From a checkpoint of a small masked image model: encoder patch size [4, 4], trained on telescope images of galaxies (Galaxy Zoo DECaLS).
Rows from block 6 of the encoder of a small masked image model, named by matrix and row number. Rows with one number belong to one neuron. Each number is 500 + 25 x the weight over its row's rms, rounded and kept within 0 to 999. All counts start at 0. Numbers have three digits each.
Before each neuron's rows are labels from the 100 images, of 14848, where the neuron reaches its highest value: "strongest on" is what is common among them; "colour at peak" is the nearest of a few named colours to the mean colour under the peak. Only what is clearly more common there than usual is listed. The data: telescope images of galaxies (Galaxy Zoo DECaLS). In brackets: how many of the 100.
# fc1: MLP up (encoder.blocks.6.mlp.fc1.weight, 384x192), inputs 128-191
# fc2: MLP down (encoder.blocks.6.mlp.fc2.weight, 192x384, transposed), outputs 128-191

strongest on: edge-on disk: no (53); bar: no (35)
colour at peak: brown (42)
fc1.376:521504472514489468526527502508475465499499510501507472512530461486495443467536508515524511481498524539510499498513526526483513506520444511510497470515495502537530514562477560488470460503502500
fc2.376:489482533490534532473473496503472509475504491512485491500487460533563554504485516509488495490501503466490511546517514482489526528511531457517497498497506524483523499486465505506519494481543494

strongest on: edge-on disk: yes (28)
colour at peak: grey (68)
fc1.287:485511517521509484470499558496460479504509471495499507528492511508531473518493487533509523496443526470478479477546494484470475465514504495492518509522464532522481524508508514522503471474588511
fc2.287:482502458484495520451524512523547517495517514473496467485460481481512494515491518516506482480550468511461532476471523464478473496512513489493467545461521494525503493520506495479519497522474462

strongest on: shape: featured or disk (66); edge-on disk: no (61); spiral arms: yes (51)
colour at peak: brown (31)
fc1.288:478506466451465509486518512503526508501499547528463461530459491483544530519535507488509509525505499496502517552480498479487476503505509501498509528505511512435533521446516494504498419521478481
fc2.288:487517501491500488502502512503491507517497490467506502487523495505505447506480489478508487486487510488527497530497524496513494493499497503511485477488498492482488500518500503505496507505505505

strongest on: edge-on disk: yes (42); roundness: cigar-shaped (34)
colour at peak: grey (47); brown (39)
fc1.144:514470525497509509498560451505469490536512483496462530502530485513476503522462505449460491498540456480521528486503502469485499486472503489454505500493537460497482475479535485528473509502525497
fc2.144:480513454509506459519550515517520510469531492500493498514460524528479529490509532517492504453495481511485492514521513511475490540482485540498485497494483505491492534438522492535478511488525527

strongest on: edge-on disk: yes (42)
colour at peak: brown (53); grey (46)
fc1.251:500492533575511431518498539488489485499476498548527468517508538479528475515467521489501486498441483492495516517534492512484516529493495541523514460511475549497482540528485489454490520491509473
fc2.251:512496489479501495490513488500497501501514501517497520502487506527533489491494516497507498494525479489475505534497493530523495539494507487503524489511488509506507511489471496501484503502516517

strongest on: edge-on disk: yes (27)
colour at peak: brown (62)
fc1.154:508501520491496510492491525498503507496477488493503486502513537519482434531496510499528536514487543536496492543562471505506532492508479503509493509507522504475493453503504536474527505555546526
fc2.154:478461566496491479525493485527450500488493521487515503472484513516520578480483480524507545461465501513522501515501513489516503511526476499498495497540521510486507489492485514519534499512510511

strongest on: edge-on disk: yes (29); roundness: cigar-shaped (27)
colour at peak: grey (77)
fc1.200:456497511480485508455491469510490426501496483503517452490508542460520527486549531505472516541492522521472474537530507452499447483485511485464558460491498508505476532548506531492520490499509504
fc2.200:458445515473487521483446498491494515508489506471496472529484518514550514500548515493512517527514522492462507485501471477470516512502522468501494515484503501523501536484492517491495464490544543

strongest on: shape: featured or disk (76); edge-on disk: no (61); spiral arms: yes (57)
colour at peak: brown (54)
fc1.331:503510482474511476485537491495447526506483489484517463495495472456527547475462518467499458506493542451506476548513501478505457460516522514460522477501509504472535507472511487485477444532527501
fc2.331:493521508510500499498501481505489499492501513498498507489490489512503485500505509509519505499495494511497495525503495510501486499492484511494499515470478490489499507509490490520479531507492520

strongest on: edge-on disk: yes (35)
colour at peak: grey (58)
fc1.250:507508501546504523460493470489506478545468531524481567502478499491519478512493522505464490468498485518471505520532454446489483484517532524483565504478533502548485500453470488480513495557474490
fc2.250:490534467485489496511536485501494494477517533480490485499493495514542528512508484507512465517489522528483505509500499518502480487513538519511529505488516522483494528491483488519470489490482527

strongest on: edge-on disk: yes (27)
colour at peak: grey (56); pink (35)
fc1.208:492517502519524464471486493513488456510485476489506482521505477536524473486483499499478521493488483501482476522515480503469520495547464509483487491514448481543468483487505519492541491520497468
fc2.208:506505509490482517495524496506509478501520514458474489535484503507557553480479502527486527517498502483478526483475518489543486500468511480477478499466514501515531520496465494481488502515507491

strongest on: edge-on disk: yes (34)
colour at peak: brown (65)
fc1.253:508442548462504498464488487519449490515481499497488512510563510503508514486486528438518527477508486501504493490505488482509524495506546480486476518512496513512477485484530494481519495514496489
fc2.253:510484499487511499487516503487492496496486529526535493524460518503527560485505508523499528501496505472509506523460478488510490519475541476454492524476492444528506536493474472530460509472487513

strongest on: shape: featured or disk (61); edge-on disk: no (57); spiral arms: yes (45)
colour at peak: brown (69)
fc1.254:525519534534521460526512541518469479463430470514567483513521498492544489472495503558487490480492527493525507537564471546479523464516526508511489481500482519511525476522494464484547494507514505
fc2.254:485517507489501512509497476502490521492505493465501487512487497517516506517496527496494509506499490490494495515509493491497504510495503496507502502487490507524503513486506484522477505513494504