From a checkpoint of a small masked image model.
Model: encoder arch vit, encoder norm layernorm_no_bias, encoder patch size [4, 4], encoder layers 12, encoder width 192, decoder width 192, decoder layers 6.
Training: soap at rate 0.0031, batches of 256.
Rows from block 2 of the encoder of a small masked image model, named by matrix and row number. Rows with one number belong to one neuron. Each number is 128 + 32 x the weight over its row's rms, rounded and kept within 0 to 255. All counts start at 0. After the name is the row's rms in percent of the matrix's.
After each neuron's rows are labels from the 100 images, of 14848, where the neuron reaches its highest value: "top examples" is what is common among them. Only what is clearly more common there than usual is listed. The data: telescope images of galaxies (Galaxy Zoo DECaLS).
# fc1: MLP up (encoder.blocks.2.mlp.fc1.weight, 384x192), inputs 128-191
# fc2: MLP down (encoder.blocks.2.mlp.fc2.weight, 192x384, transposed), outputs 128-191

fc1.223 081 [145 143 116  97  81 123 166 126 111 110 148 143  88 128 145 138 121 125 141 160 193 107 212  72 101 179 116 184 155  90 141  98 128  93 150 119 124 181 146 128 158  93 149 162 139 123  48 116 125 136  94 115 133 107 108  87 107 187 123 154 172 175  97 167]
fc2.223 081 [151 126 135 113 147 125  82 206 145 114  50 144 126 130  77  98 133 133  84 143 119 109 163 150 186 145 162 129 154  85 151 111 121 122  87 128 147 109 109 145 118 164 116  88 156 181  72 156 126 121 153  67  89 114 146 146 128 208 146 117  69 152  99 174]
top examples: spiral arms: yes

fc1.22 125 [138  89 122 107  98 198 103  99 101 115 150 160 132 136  69  77  96 187 106 132 112 148 164 129  96  33 129 158 105 154 129 131  99 136 147  96  81  94 154 144  91 124 162 158 160 139  62 111 180  69 125 122 166 103 108  84 161  94 124 161 178 156 193 143]
fc2.22 106 [148 117 101 135 116  96 141 165 122 156 145  99 165  23 122  96 121 133 126  73 108 119  93 176 220 108 148 161 135 165 118  46 165 113 199 156 142 109 137 135 133 129 109 110  50 119 173 120 156 149 134 184  98 108 116 137 140 111 130  92 138 118 129 151]
top examples: shape: featured or disk; spiral arms: yes

fc1.226 172 [143 147 111 156 199 146  99  90  66 158 158 159  70 183 126 115 126 142  81  72 106  83 188 165 138 111 146 134 150 182 166 128  87 133 160 181  97 136 117 116 113 158 148 115  91 105 209 117 117  97  82 111 131 122 118  93  94 167 101  89 135 139 135 160]
fc2.226 168 [136  98 130 143 186 173  99 145 104 165 163 193 141 147 150 115 122 100  57  95 146 112 131  85 194 114 129  94 139 170 148 130  36  86 147 159 116 115 134 146 127 164 170 121 126 163 153  83 111 169 135  94 114  94 154 121  64 155  94 116 104 132 164  99]
top examples: shape: featured or disk; edge-on disk: no; spiral arms: yes

fc1.78 132 [140 132  84 104 144 143 107 202 180  71 119 113 132  75  86 157 116 138  70  91 109 136 132 117 114 127 149 141 133 138 132 119 112 160  81  95 142  84 105 159 127 147 100 144 218 162 114 165 132 120 110 128 101 183 172  59 101 139 175 108 160 135 138  78]
fc2.78 166 [144 105  84 150 108 139  92 177 158 106  55 112 150  79 114 103 140 108  70 121  94 108 172 110 155 120 123 164 145  84  94  82 127 123 124 145 222 113 195 157  87 107  89  89 122 166  76 184  81 149 147 149 123 150 133  80 108 144 155 140 131 153 127 166]
top examples: shape: featured or disk; edge-on disk: no; spiral arms: yes

fc1.272 118 [148 148 142 118 125 174 134 134 185 156 104 174 137 109 212  88 149  67 174  44  50 131 121 134 103 165 168 106 136 135 112  81 153 115 127 161 121 126 132 140 104  45 104  94 105 104 101 119  71 175 147 152 132 156  68 140 142 132 165 113 124 139  98 128]
fc2.272 113 [123 109 134 169 126 178 137 152 139 165 121 113 163  87 119  89 138  77 102 142 113 114 174 204 174 135 122 116 125 124 191 120 148 176 122 144 188  60 121 128 107 131  72 100 188 130 132  83 105 138 198 125 145 128  84 161  88 152 128 108 131 128 153 107]
top examples: shape: featured or disk; edge-on disk: no; spiral arms: yes

fc1.336 079 [141 157 106  30 134 117  65 196  86 128 104 110 179 113 126  68 170 119  90 146 126 149 137 170 113 151 133 117 109 137 110 128 131  98  94  84 118 137  87 102 191 128 144 164 169 126 120  79 108  80 126 158  90 174 101  54 106 187 122 137 132 241  98 137]
fc2.336 075 [122 152  79 138 177 129 151 141 110 122 104 164 106 113 155 126 171 101  81 120  94 120 128 156 122  96 125 180 131 142 163 163 163 120 130  89 183 107 132 125 112  98 187 116 132 113 127 124 110 154 114 163  28 106 144  94 128 136 167 125 104  85  77 157]
top examples: spiral arms: yes

fc1.169 089 [101 108 164 139 117  99 150  42 129 160 123 114 163 130 104  91 170 148 138 169 143 150 142  83  80 123 138 149 132 177  73 185 106 135  76 148  70 149 107 107 135 185  93 109  72  85 102 193  85  93 125 123 187 116 125 150 117 164 117 102 127 196 153 123]
fc2.169 075 [102 153 143 103  97 148 104 158 166 111 130  69 141 125 120 124 138 113 110 106 125 124 203 171  87 159 145  88  87 119 162 158 195 101  66 136 153 214 128  96 136 134 130  60 188 115  78 159 127 101 119  87 154 141 175 155 136 146  83 140  98 106 142 151]
top examples: roundness: round

fc1.275 082 [124 145 138 135 140 187 135 158  80 100 140 153  84 166 181  81  98  89  39 197 186 151 141 126 118 150 113 108 146 154  80 150 152 186 124 127 134  97 159 120 182 128 172 128 121 155 137  70 137 115 156 146 139  94  96  64  96  98 143 141 140 109 169 148]
fc2.275 080 [126 156 118  96 143  55 123 164 181 116 100 133 103 172 116 125 139  95 141 135 173 106  97 126 132  84 135 116 145  68 120 114 131  79 158 118 121 183  31 131 106 143 159 152 114 160 154 212 135  83 131 153 116 110 185  90 126 109 130 102  87 102 111 115]
top examples: roundness: cigar-shaped

fc1.230 106 [128 179  86  45 103 150  74 169 120 100 172 139 100 119 150 131 147  93  99 114  75  92  83 169 139 182 101 142 169 148 123 153 134 141  89 103 162 146  80 125 169  84 108  77 140 139 158 113 135 121 113 177  88 106 139  25 123 131 161 122  65 135 114 141]
fc2.230 093 [157 130 133 162 183 110 151 165 150 146 102 102  57 100 188 117 125 108 101 112  80 107 138 112 118 116 123 138 148  77 118 147 111  98 172 156 194 159 112 113 169 129 151 126 135 164 161  81  76 166 136 161  28 131 124 135 101 141 116 110 123 149  75 121]
top examples: spiral arms: yes

fc1.283 107 [143 102  95 156 141 145  88 147 179  81 142 160 113 123  76 105 102  93 103  67 143 110 135  86  98  86 138 128 155 127 164 120 112  79 199 128 125 121 131 162 103 101  84 120 154 156 115 168 166 104  81 168 139 161  67 133 135 150 134 146 158 153 135 127]
fc2.283 105 [113  71 168 162 100  91 110 189 165 153 104 130 159 116  71 127 103 166  90  82 154 148 157 144 183 136 150 117 116 106 123 106 108 122 140 133 142 103 150 168  90 154 139 124  80  97 115 142 133 141 140 143 156 160 124 160  93 130 118 102  99 137 104 162]
top examples: shape: featured or disk; edge-on disk: no; spiral arms: yes

fc1.268 113 [120 168 105  71 115 171 114 149 181 119 133 176 140 110 111 136 125 204 172 137 109 167  86  66 131 145 109 149 122 138 135 132 118 151 141 111 120 125 100 131 118 155 124 144 108 105 122 121 100 116 117 163 145 188 137   0 100 148 146 174 169 180 125 180]
fc2.268 103 [149 102 153 104 120 112 156 190 134 149  54 100 150 121 167 111 120  91 174 117  57 146 149 101 134 124  85 125  89 154 145 164 106 113 198 114 135 100 115 143 133 121  87 156 133 129 151 113 108 184 138 128  66  86 119 149 153 112 147 129 169 143  97 103]
top examples: shape: featured or disk; edge-on disk: no; spiral arms: yes

fc1.54 087 [212 154 113 146 216 104 126 182 130  92 136 123 165 137 141 147 157 134 114 107 169 112 159 198  88 139 173 118  93  67  98 164 128 123  98 149 147 142 147  89 120  82 117  76 152  98 120 116  92 101 131 102 116 164 116 127 146 155 118 111 129 102 145 139]
fc2.54 091 [112 119 107 169 143  77 123 116 103 157 183 101 126 103 136  82 155 111 108  65 101  82 114 136 118  82 144 186 143 145  99  94  68 127 134 112 149 179  86 138 150  97 154 141 120 184 150 127 120 114 122 127  78 171 139  80 111 127 136 103 134  79 141 111]
top examples: edge-on disk: yes

fc1.264 059 [ 98 139 162 155 129 153  91 138 149 114 138  98 133 139 148 137  86 130 109  95 127  62 128 148 133  95 113  85  85 130 163 102 108 128 112 113 132 138 156 128 106 102 104 118 182 133 128 127 174 130 122 120 147 118 143 171 138 124 133 118 139  47 152  92]
fc2.264 054 [ 85 144 110 106  73 163  95  62 143 149 119 156 158 110  80 136 134 114 127  66 122  67 175 139  96 120 112 131 165 197 170 110 152 123 143 141 153 123 115 162 125 152 126 127 165 111 124 170 158 119 175  85 147 159 166  81 146 132 110 200 153 135 139 104]
top examples: edge-on disk: yes; roundness: cigar-shaped

fc1.282 091 [ 80 161 106  68 193 162 136 159  78 116 102 162 123 104  71  60  90 156 129 175 144 160 133  94 140 138 147  85 136 137 152 129 149  80 169 125 126 153 146 121 107 134 173 144 113  94 109 135 110 125  94  96 201  68 193  77 167 138 120 114 135 115 131 199]
fc2.282 074 [ 88 145  74 109 170 152 114 130  99  44 126 100 127 128  80  99 132 103 185 150 142  87 110 164 145 135 135 115 190 119 139 150 112  94  84 130 150 141 132 125 116 148 163  94  70 112 113 120 107 113 145 128 166  67 144 157 137 166  97 142 110 120  52 149]
top examples: edge-on disk: no

fc1.186 141 [101 121  92 131  75  95 171 113 120  82  83 122 173 106  94 121 105 193 172 152 117 181 106  80 147 107  61 186  47  98 102  99 136 180 148 117 134 153 140 197  89 129 145 158  97 105  75  74 131 103 124 124 178 107 118 154 127 126 125 127 182 144 119 105]
fc2.186 128 [137 153 106 112  97 153 127 191 149 107 136  94 187  92 138 130 102 178 135 124  53 120 158 109 161 188  95 114  50 154 140  99 137  90  96 190  92  60 211 167 105 149 100 130 146  54 112  92 125 132 117  96 141 128 152 111 165 139 145 126  79 145 140 105]
top examples: shape: featured or disk; edge-on disk: no; spiral arms: yes

fc1.98 119 [139 152 143 117 132 134  72 154 142 142 151 144  52 129 109 162 145 199 145 134  96  97  76 106 120  76 161 114 109 109 147 104  64  94 134  84  96 119  88 175 132 127  66 147 128 157 172 101 150  53 124 188 141 126  43  87  74 126 116 153 131 143 127 172]
fc2.98 105 [106 137 160 157 110 147 146 135  63 138 114 140 114 112 179 111 163 104 152  94  78 123 107 156 105 127 149 159 162 125 101 104 113 138 165 118 109  84 115 158 101 107 164 116 130 108 122 117 181 122 155  78  88 106 162 168 168 125 111  97 168 118  82 139]
top examples: shape: featured or disk

fc1.100 101 [102 172 136  72 101 121  93 212 122  80 160 123 165  83 154  86 164 135 107 114 146 107 109 108  98 153 133  82 147 143 131 117 162  78  98  76 139 111  71 105 172  65 154 108 130 102 141 100  75 154  68 185 139 161 126  92 105 170 158 147 115 197  56 152]
fc2.100 107 [156 115 103 136 140 125 187 164 143 151  80  81 137  94 172 101 100  89 135 154  79 155 169 125  84 107 135 109 116 118 123 207 162 140 156 104 176 137 109 149 150 101 128 141 133 104  94 139  95 163 133 143 142 129 186 139  87 127 135 132 133 148 127 138]
top examples: edge-on disk: no; spiral arms: yes

fc1.213 094 [126 126 144 135 168 162 140 163 122 115  88 114 143  96 111  94  91 138 108 146 140 146 136 111 109 123 154  58 122 110 119 181 162 150 106  92 174 139 152 158 118 109 119  90 124 198 119 147  93 124 109 114  95  84 153 119 155 121 144 106  99 116 136 150]
fc2.213 120 [ 95 114  71 109 148 152 124  98 162  81 144 138 140 138 105  87 105 103 152 106 121  98  48 146 130 161 126 175 198 118 114 121 115 154  88 111 194 135 160 106 109  69 118  72 109 109 112 124 136 116 116 154 168 100 139 132 124 161 122 149 124 115 106 137]
top examples: roundness: cigar-shaped

fc1.238 077 [144 141 139 141 118 127 160  72 149 149  59 130 110 192  75 121 137  91 155 130  77 152 144 111 119  98 105 148 109 146  97 155  92 116 161 133 129 141 146 169 147  86 192 102 173 127  96 100 171 123 155 164 168 125 137 176 134 116  78 111 131 128  62 194]
fc2.238 082 [ 84 153 105  77  79 102 183 105 113  70 187 160 167  88  79 104 124  90 174 157 141  96 127 130 119 166 119 133 145 166 129 131 124 117 103  82 165 164 121  94 152 136 142  77 138 135  59 160 144 119 137  90 108  72 187 164 192 139 129 141 138 152 103 156]
top examples: edge-on disk: yes

fc1.351 103 [159 170 105 141 154 119  43  86 120 132 146 169 103 105 132  88 142  77 113 130 100 192 165 149  89 103  89 162 110 154 134 147 146 112 189 107 127 168 146 127 170  75 182 161 134 133 168  85 145 147  99  80  89 129 131 139 162 112 126  56  65 142 111 205]
fc2.351 112 [133  85 121 149 159  90 109 129 123 116 130  95 172 160 177 162 136 113 121  83  88 149 134 167 165 172 120 207 135 142  99 119 109 149 143 146 125  91 102 168 130 138 133  89  66  60 128 112  80  91 110 145 115 130 144 124 175 158 137 126  80 126 119 126]
top examples: bar: no

fc1.291 093 [169 119 181 158 147  98 156  82 178 112 145 146 106 138 131 150 134 144 164 151 119 140  93 118 136 166 143 161 158 159  79 116  68 128 110 205 140 120 112 188  89 110 113 113  69 132 131  70 108 129  89 132 148 137 138 142  91 154 147 148 158 171 124 118]
fc2.291 098 [116 150 113 109 136 152 127 127 125 123 169 133 188 165 113 127 130 103  91 108 119  96 155 102 114 126 104 102 127 169 126 170 101  90 126 129 173 110 104 157 132 136 159 118 144 131 110 115 142 145 146 163 182 162 163 135 117 142 126 134 172 162 132 157]
top examples: bar: no

fc1.86 084 [142 147 140 108 176 147 161 193 130 148  99 157 133 145 160 117 103 111 183  90 183 142 159  72  52  69 139 156 124  97 136  79 114 127 116 123 117 168 133 162 152 127  97 137 129 130 131 165 133 116 125 112 133  59 130 165 141 106 111  94 154 101 164 137]
fc2.86 089 [107 114 139  99 159  79 125 100  92 147  93 184 144  99  93 117 162 166 171 148 133 121 125 124 113 125 194  67 121 136 107  99 118 143 107 104 142 143  78 173 102 163 169 185 126 149 140 155  92 131 164  90 110 137  84 136 133 202  92 144 156 103  76 154]
top examples: roundness: cigar-shaped; edge-on disk: yes

fc1.68 086 [147  97 126 134 166 175 147 167  98 128 114  89 149 153 145  92 126 120 130 164  86 184 137 140 118 107 101 118  41  77 166 113 129 173 134 163 106 172 163 141 173 117 135 104  79 131 124 122 103 127 114 115 125  85 101 188 170 172 124 129 146 105 151 193]
fc2.68 063 [131 103 154  88  47 159  56 129  74 111 123 126 147 109 114  83 157 119 149 104 133 117 113 187  60 176 171  91 128 117 103 131  93 120  68 125 155 124  99 133  90 144 128 106 127  86 125 123  94  99 151 141 135  99 164 141 129 157  92 110  86  64  90 120]
top examples: edge-on disk: yes; roundness: cigar-shaped

fc1.179 166 [145 142 104 114 124  81 189 141  84  81 101 132  83  92 150 164 121 131 177 122 143  87 123 105 170 177 141 132 186 122  80 116 152 110 129 166 123 128 175 125 155  98 115 132 116 149 120 113 183 130 124  90 137 143 130 173 159 121 147  81  59 123 135 197]
fc2.179 171 [144  81 161 141 176 108 138 145 159 120 167  57 179 178 167 158 114 194 146 131 112 142 102  93 171 150  86 134  29 169  92  83 136 140 177 144  91  88 110 114 173 179 128 119 107  85 154  60  74 118 110 162  81  69 121 161 130  71 112 111 161  89 133 124]
top examples: edge-on disk: no; spiral arms: yes

fc1.261 076 [174 142 116  49 142 170  56 196  90 120 150  91 205 151 127 126 141 133  86 107 106 147 123 170 107 149 127 136  97 102  96 137 206  48 105 109  94 127 145 109 128  87 132 150 149 121  61 153  55  83 183 153 108 146 110 124 116 123 138  81  81 114 125 122]
fc2.261 063 [126 139 122 167 125  83 123 137 127 161 112  91 119  91 202 147 169  68 128  69  67  79 127 168 120 106 102 158 151 140 164 119 162 129 155 133 163 156 105 117 125  97 136 124 145 185 134 149 148 138 162 124  79 174 143  76  85 119  97 118 129 137  82 104]
top examples: edge-on disk: no; spiral arms: yes

fc1.216 164 [153 148 118 124  92 151 145 151 153 100 141 191 148  92 123 114 115 159 115  89 130  75 158 176 135 163 152  74 142 174 143 125  76  96  99 188 117  78 155 206 106  93 136 147 116 128 102 127 132 182 109 162 171 126 128 188 140 109  98 122 101 118 117 108]
fc2.216 189 [133  98  97 147 162 106 113 175 133 154  96 110 141 139 106 108 102 106 124 141 112 150 160 111 158 120 140 100 111 115 138  74 182 149 127 145 136 118 154 119 104 171  61 151 177 156 162 135 154 156 134 124 122 145  86 161  75 167  63 148  98  86  79 125]
top examples: edge-on disk: no

fc1.28 073 [103 120 168 140 122 122 116  61  70  71 154 134 135 137  86  61 141 141 130  94 138 177 116 119 131  68 154 102 139 114 195  50 127 141 177 129 125 125 162 100 159 123 128 122 153 159 150 133 160 140 124 117 174 101  67 179 155 131 154 120  53  55  89 156]
fc2.28 075 [125 164 129 110  89 178  78 126 133 163  88 134 178 130 161 107 129 177 104 128 117  96 144 158 162 145 133 111 145 112 141  92 113 114  75 137 129  95 167  94 146 196  60 142 145 124 112  99 143 111 164 129 199 104 140  88 171 125 112 139 135 152 134 170]
top examples: roundness: cigar-shaped; edge-on disk: yes

fc1.198 085 [111 122 154 137 222 151 115 186 116 167 133 148 126 139 155 137 120 133  64 131 125  90 117 149 130 129 150 125  39 153 154 170 130 168 112  67 149 138 170 104 146 103 126 165 150 151 111 203 124 140 124 107  96 158 167 117 100 102 151 115  75 121 129  95]
fc2.198 058 [108 119  99 162 109 164 132 184 144 186 130 176 109 115 132  62  68 159 106 142 104 173 113 148 148 167 149 124 143 164 132 158 150 144 112 126 117 143 163 168  54  85 121 109 116 115 155  85  89 191 158 102 148 131 194  89  68 178 171 131  76 116 145 127]
top examples: spiral arms: yes

fc1.334 067 [125  97  85  60 134 126  48 175 119 110  86 137 138 123 113 105 173 126 109 131  76 121 128 119 108 158 110 155 108 135 116  89 110 103 149  86  92 155 127  87 187 114 155 102 147 104  71 144 151 157 120  91  66 151 181  79 160 203 102 103 139 186 107 150]
fc2.334 061 [142 111 108 111 151 103 147 176 168 127  52 120  73  90 119 126 139 115 105  84  89 199 186 115 109 184 144 143 147 149 151  45 123 125 170 102 200 105 151 156 125 150 117 110 146 179 156 135 165 114 101 112  51 139 155 133  89 116 134 141  96  91  73 156]
top examples: shape: featured or disk; edge-on disk: no; spiral winding: tight

fc1.327 076 [112 116 141 202 126 164 168  13 114 105 170  79 113 167 123 108 140 137 130 146 108 132 136 164 164 115 142 163  96 122 109 152  81 144 145 192 138 159 147 176  32 120 121 113 109 124 119 113 126 176 110 145 148 130 155 177 112 131 130 112 119  78 128  95]
fc2.327 083 [ 77 123 134 122 131 152 114  97 105 138 197 139 140 153  78 138  85  86 131 111 149  87 122 125 136 115 125 114 135 154 138  88 115 116 126  91 149 154 128 131 138 123 150  96 208 162 139 134 173  91 116 163 211 119 119 124  80 117 104 148 174 135 133 149]
top examples: edge-on disk: no; shape: featured or disk; spiral arms: yes

fc1.296 170 [ 95 121 115  88  89 141 133 177 217 154 110 117 144 100 124 132 139 135 104 155 152 119  83 112 120 113 107 175 171 130 116 164 127 112  61 105 115 141 129 172 149 158  85 146  47  34 163 150 128 153 144 150 182 123 100 138 124  78  98 183 145  98 210  95]
fc2.296 187 [108 107 125 122 115 139 182  77 128 131 128 164 155 124 113 125  81 181 169 167 139  86 142  52 213 129  85 135  68 127  90 159 113 135 102 158  55  94  96 151 137 138 133 151  84  81  91  71  78 182 144 126 168 115 136 108  84 115  84 143 101 133 146 103]
top examples: shape: featured or disk; edge-on disk: yes

fc1.256 074 [116  91 132 175 163 189 106 133 129 163  87 135 126 151 123  74 144 106 172 121 106 115 151 136  91 124 135 110 100 180 123 151 138 148 142 108 135 149 125 109 133 118 113 137  65 150 124 111 155  91 129 117 142 101 151 158 166 142 124 134 140  55 153 139]
fc2.256 071 [112 129 111 142 114 116 140 164 184 102 141 103 149 143 121 113 132 141 174 117 121 100 134 165 109 181 153 170 185 152 150 135 122 119  86 130 137 130 115  80  82 145  97  59  93  85 117 195 105  84 159  55 116 123 168  75 103 155  92 101  59  89 103 108]
top examples: edge-on disk: yes

fc1.243 087 [145 104 135 134 176 111 129 155 150  51 146 151  70  88 154 161  99 164 166 160  99 111  92 139 120 143 116 194 217 126  75 168 196 105 119 147 125 131 144 131 157 157 114 127 170 127  96 149 135  97 120 125 130 174 105 171 104 108 160  87 138 157 157 119]
fc2.243 075 [112 104 142 131 148 112 169  78  98  67 122  61 100 123 103 180 119 132 111 134 157 111 133 167 134  94 104 116  91  96  81 131 139  93 147  94 196 107  54 111 135 169 108 158 107 134 139 100 103 128 135 150  87 137 184 108 165  83  90 184  86  98 136 151]
top examples: spiral arms: yes

fc1.46 102 [132 127 195 119  93 197 119 128 162 127 148 191 142 144  98  85 151 137 176 141 122 129  90 112  93 106 130 142 244  58  86 146  62 160 112 125 113  87 130 130 100 119  56  74 139  91  73 142 146 138 133  99 186 113 132 116 126 141 131 141 103 151 167 153]
fc2.46 110 [181 144  58 143 173 142 192 167 191 138  86 124 117 101 117 146 119 148 136 135 135  96 114 115 170 130  93 133  71  99 180  59 160 202 129 132 156 126  74 134  70 117  78 136  96 130 108 158 119  99 148 138 127 175 126 180 119 111 129 132  96 141 102  95]
top examples: shape: featured or disk; edge-on disk: no; spiral arms: yes

fc1.128 132 [149 165  84 113 164  98 151 187  73  94 114 129 174 149 140 157 111  79 158 128 105  92 116 140 157 189  59 149 118 149 167 118 118 145 102 116 180 138 133  80 156  51 108 128 138 106 103 162 119 142 125 143 103 156 162 133 191 131 103 104  99  85 147 125]
fc2.128 138 [117 127  78 191 132  97 117 166 154 156 141  51 149  94 154 108 105 120 119 122 113 138 101 130 184 126  62 147 123 172 157 104 140 174 191 136 105 102 133 116 175 152  58  86  93 115 152  82  80 114 105 112  81 153 133 149 145 119 124  93 141 104 148 130]
top examples: shape: featured or disk; edge-on disk: no; spiral arms: yes

fc1.339 104 [139 108 151 204 176 151 132  73 120 123 159  72  74 124 171 150 125 122 117 134  90 103  70 165 151 117 146 164 165 185 158  75 116 100 147 217  95 143 132 148 119 116  90 112  88 146 134 108 160  83  99 131 106 115 117 116  95 181 119 125 124 143 155 102]
fc2.339 078 [ 78 116 146 133 132 150  63 112 127  70 166 180 122 144 109 144  90 147 123 107 150  54  80 136 128 134 133 145 148 128 141 122 110 127 118 122 181 113  87 130 106 186 181  91 119 143 160 126 181 136 117 145 174 116 131 209  86 110  92 146 166 109  99 169]
top examples: edge-on disk: no; spiral arms: yes

fc1.166 056 [138 117  81 101 150 151 187 116 144 109 117 143  66 123 102  63 116 123 125 198 160 184 142  92  74 122 120 134  61  75 147 125 100  84 165 213 144 129 155 137  92  68 188 104  92 178 124 170  87 108 120 187 186 132 114 146 155 134 142 117 154  86 133 152]
fc2.166 050 [ 92 132 125 166  69 148 114 166 115  82 166 123 127 134 138  97 172  78 185 116 177  89 188 148 118 125 113 158  79  90 136 158 133  82  83 123 199 174 110 143  19 133 142 141 118  97 128 111  77  84 170 185 100 103 150 110 111 125  59 158 130 112  90 140]
top examples: roundness: cigar-shaped

fc1.115 074 [123 119 171 154 169  98 183 101 134 106 119 112 128 135 156 157 113 121 126 125  95 129 139 151 118 105 121 106  46 132  82 147 117 145 103 144 112 165 178  61 110 114 146 136 120 157 121 154  82 149 158 113 147 101 125 181 174  83 178 137 148  66 138 103]
fc2.115 063 [101 119 108 151 132 182  67 101 127 151 152 120 122 128 121  37 125 136 181 115 187  81 153 148 116 162  78 125  79 171 147  98  98 130 141 133 197 193  64 138 103 118 127 123 121 114 128 147 131  84 194 129 169 136 103  66 155 149 135 164  82  82 180 115]
top examples: edge-on disk: yes; roundness: cigar-shaped

fc1.224 126 [154 179 108 225 125 142 104 136 124 125  91 158 117 175 115 120 122 139 128  61  94  52 113 120 153 155 145 146 164 139 174 149  67 118 170 184  85  89 119 120  97 147 114  47  82 146 198  87 178 142 146 140 139  86 125 171 102 141 144  82 168 119 202 133]
fc2.224 103 [142  84 136 192 125 112  61 123 123 117 211 119 165 129 102 110 200 126  93  92 147  35 135 166 167 106 138 188 134  88 116 152 116 128  96 167 205 113  99 157 119 167 135  86  82 122 133 135  77 140 123 146  95 114 146  81  24 117  97 136 132 120 154 122]
top examples: edge-on disk: no

fc1.38 096 [ 93 143 103   0  72 127 141 117 130  92  81 159 161 100 119 118 138 108  77 149  94 142 162 150 127 118 128 132 110 132 141 118  79 106 166 104 127 118 134 120 167 149 200 148 153 129  85 170 185 159 102 162 143 120 182  70 150 141 106 146 134 103 143 153]
fc2.38 085 [149 123  76 166 170 114 164 194 169 148 148 160 126 152 135  96 129 141 130 105  78 154 154 135 193 125 170  92 141 107 151  98 127 156 176 145  98  91 135 155  91 176  30  81 124 132 107 149 109  61 156 106  97 155 107  93 137 176 139  97 143 149  76 140]
top examples: edge-on disk: no; bar: no

fc1.207 066 [150 191 103  89 156 170 184 129 129 146  97 152  92 148 121 136 156  98  83 135 195 162  83 150  96  88 124 137  88 103 142 157 125 129 140 136 107 157 140 110 102  80 201 141 113 113 102 166 124 156 164 162 186 139 135 143 126 121 136 126  60 122  87 140]
fc2.207 063 [ 73 182 101 122  58  79 132 147 144 132 165 120  86  88  80 148 162 132 140  99 134 130 162 137  96 162  83 139 185 119 148  89  58 133 123  61 169 192  81 114 103  77 113 144 154 189 110 148 125 148 102 162 127 120 150 134 150 124 159 135  73  96 137 143]
top examples: roundness: cigar-shaped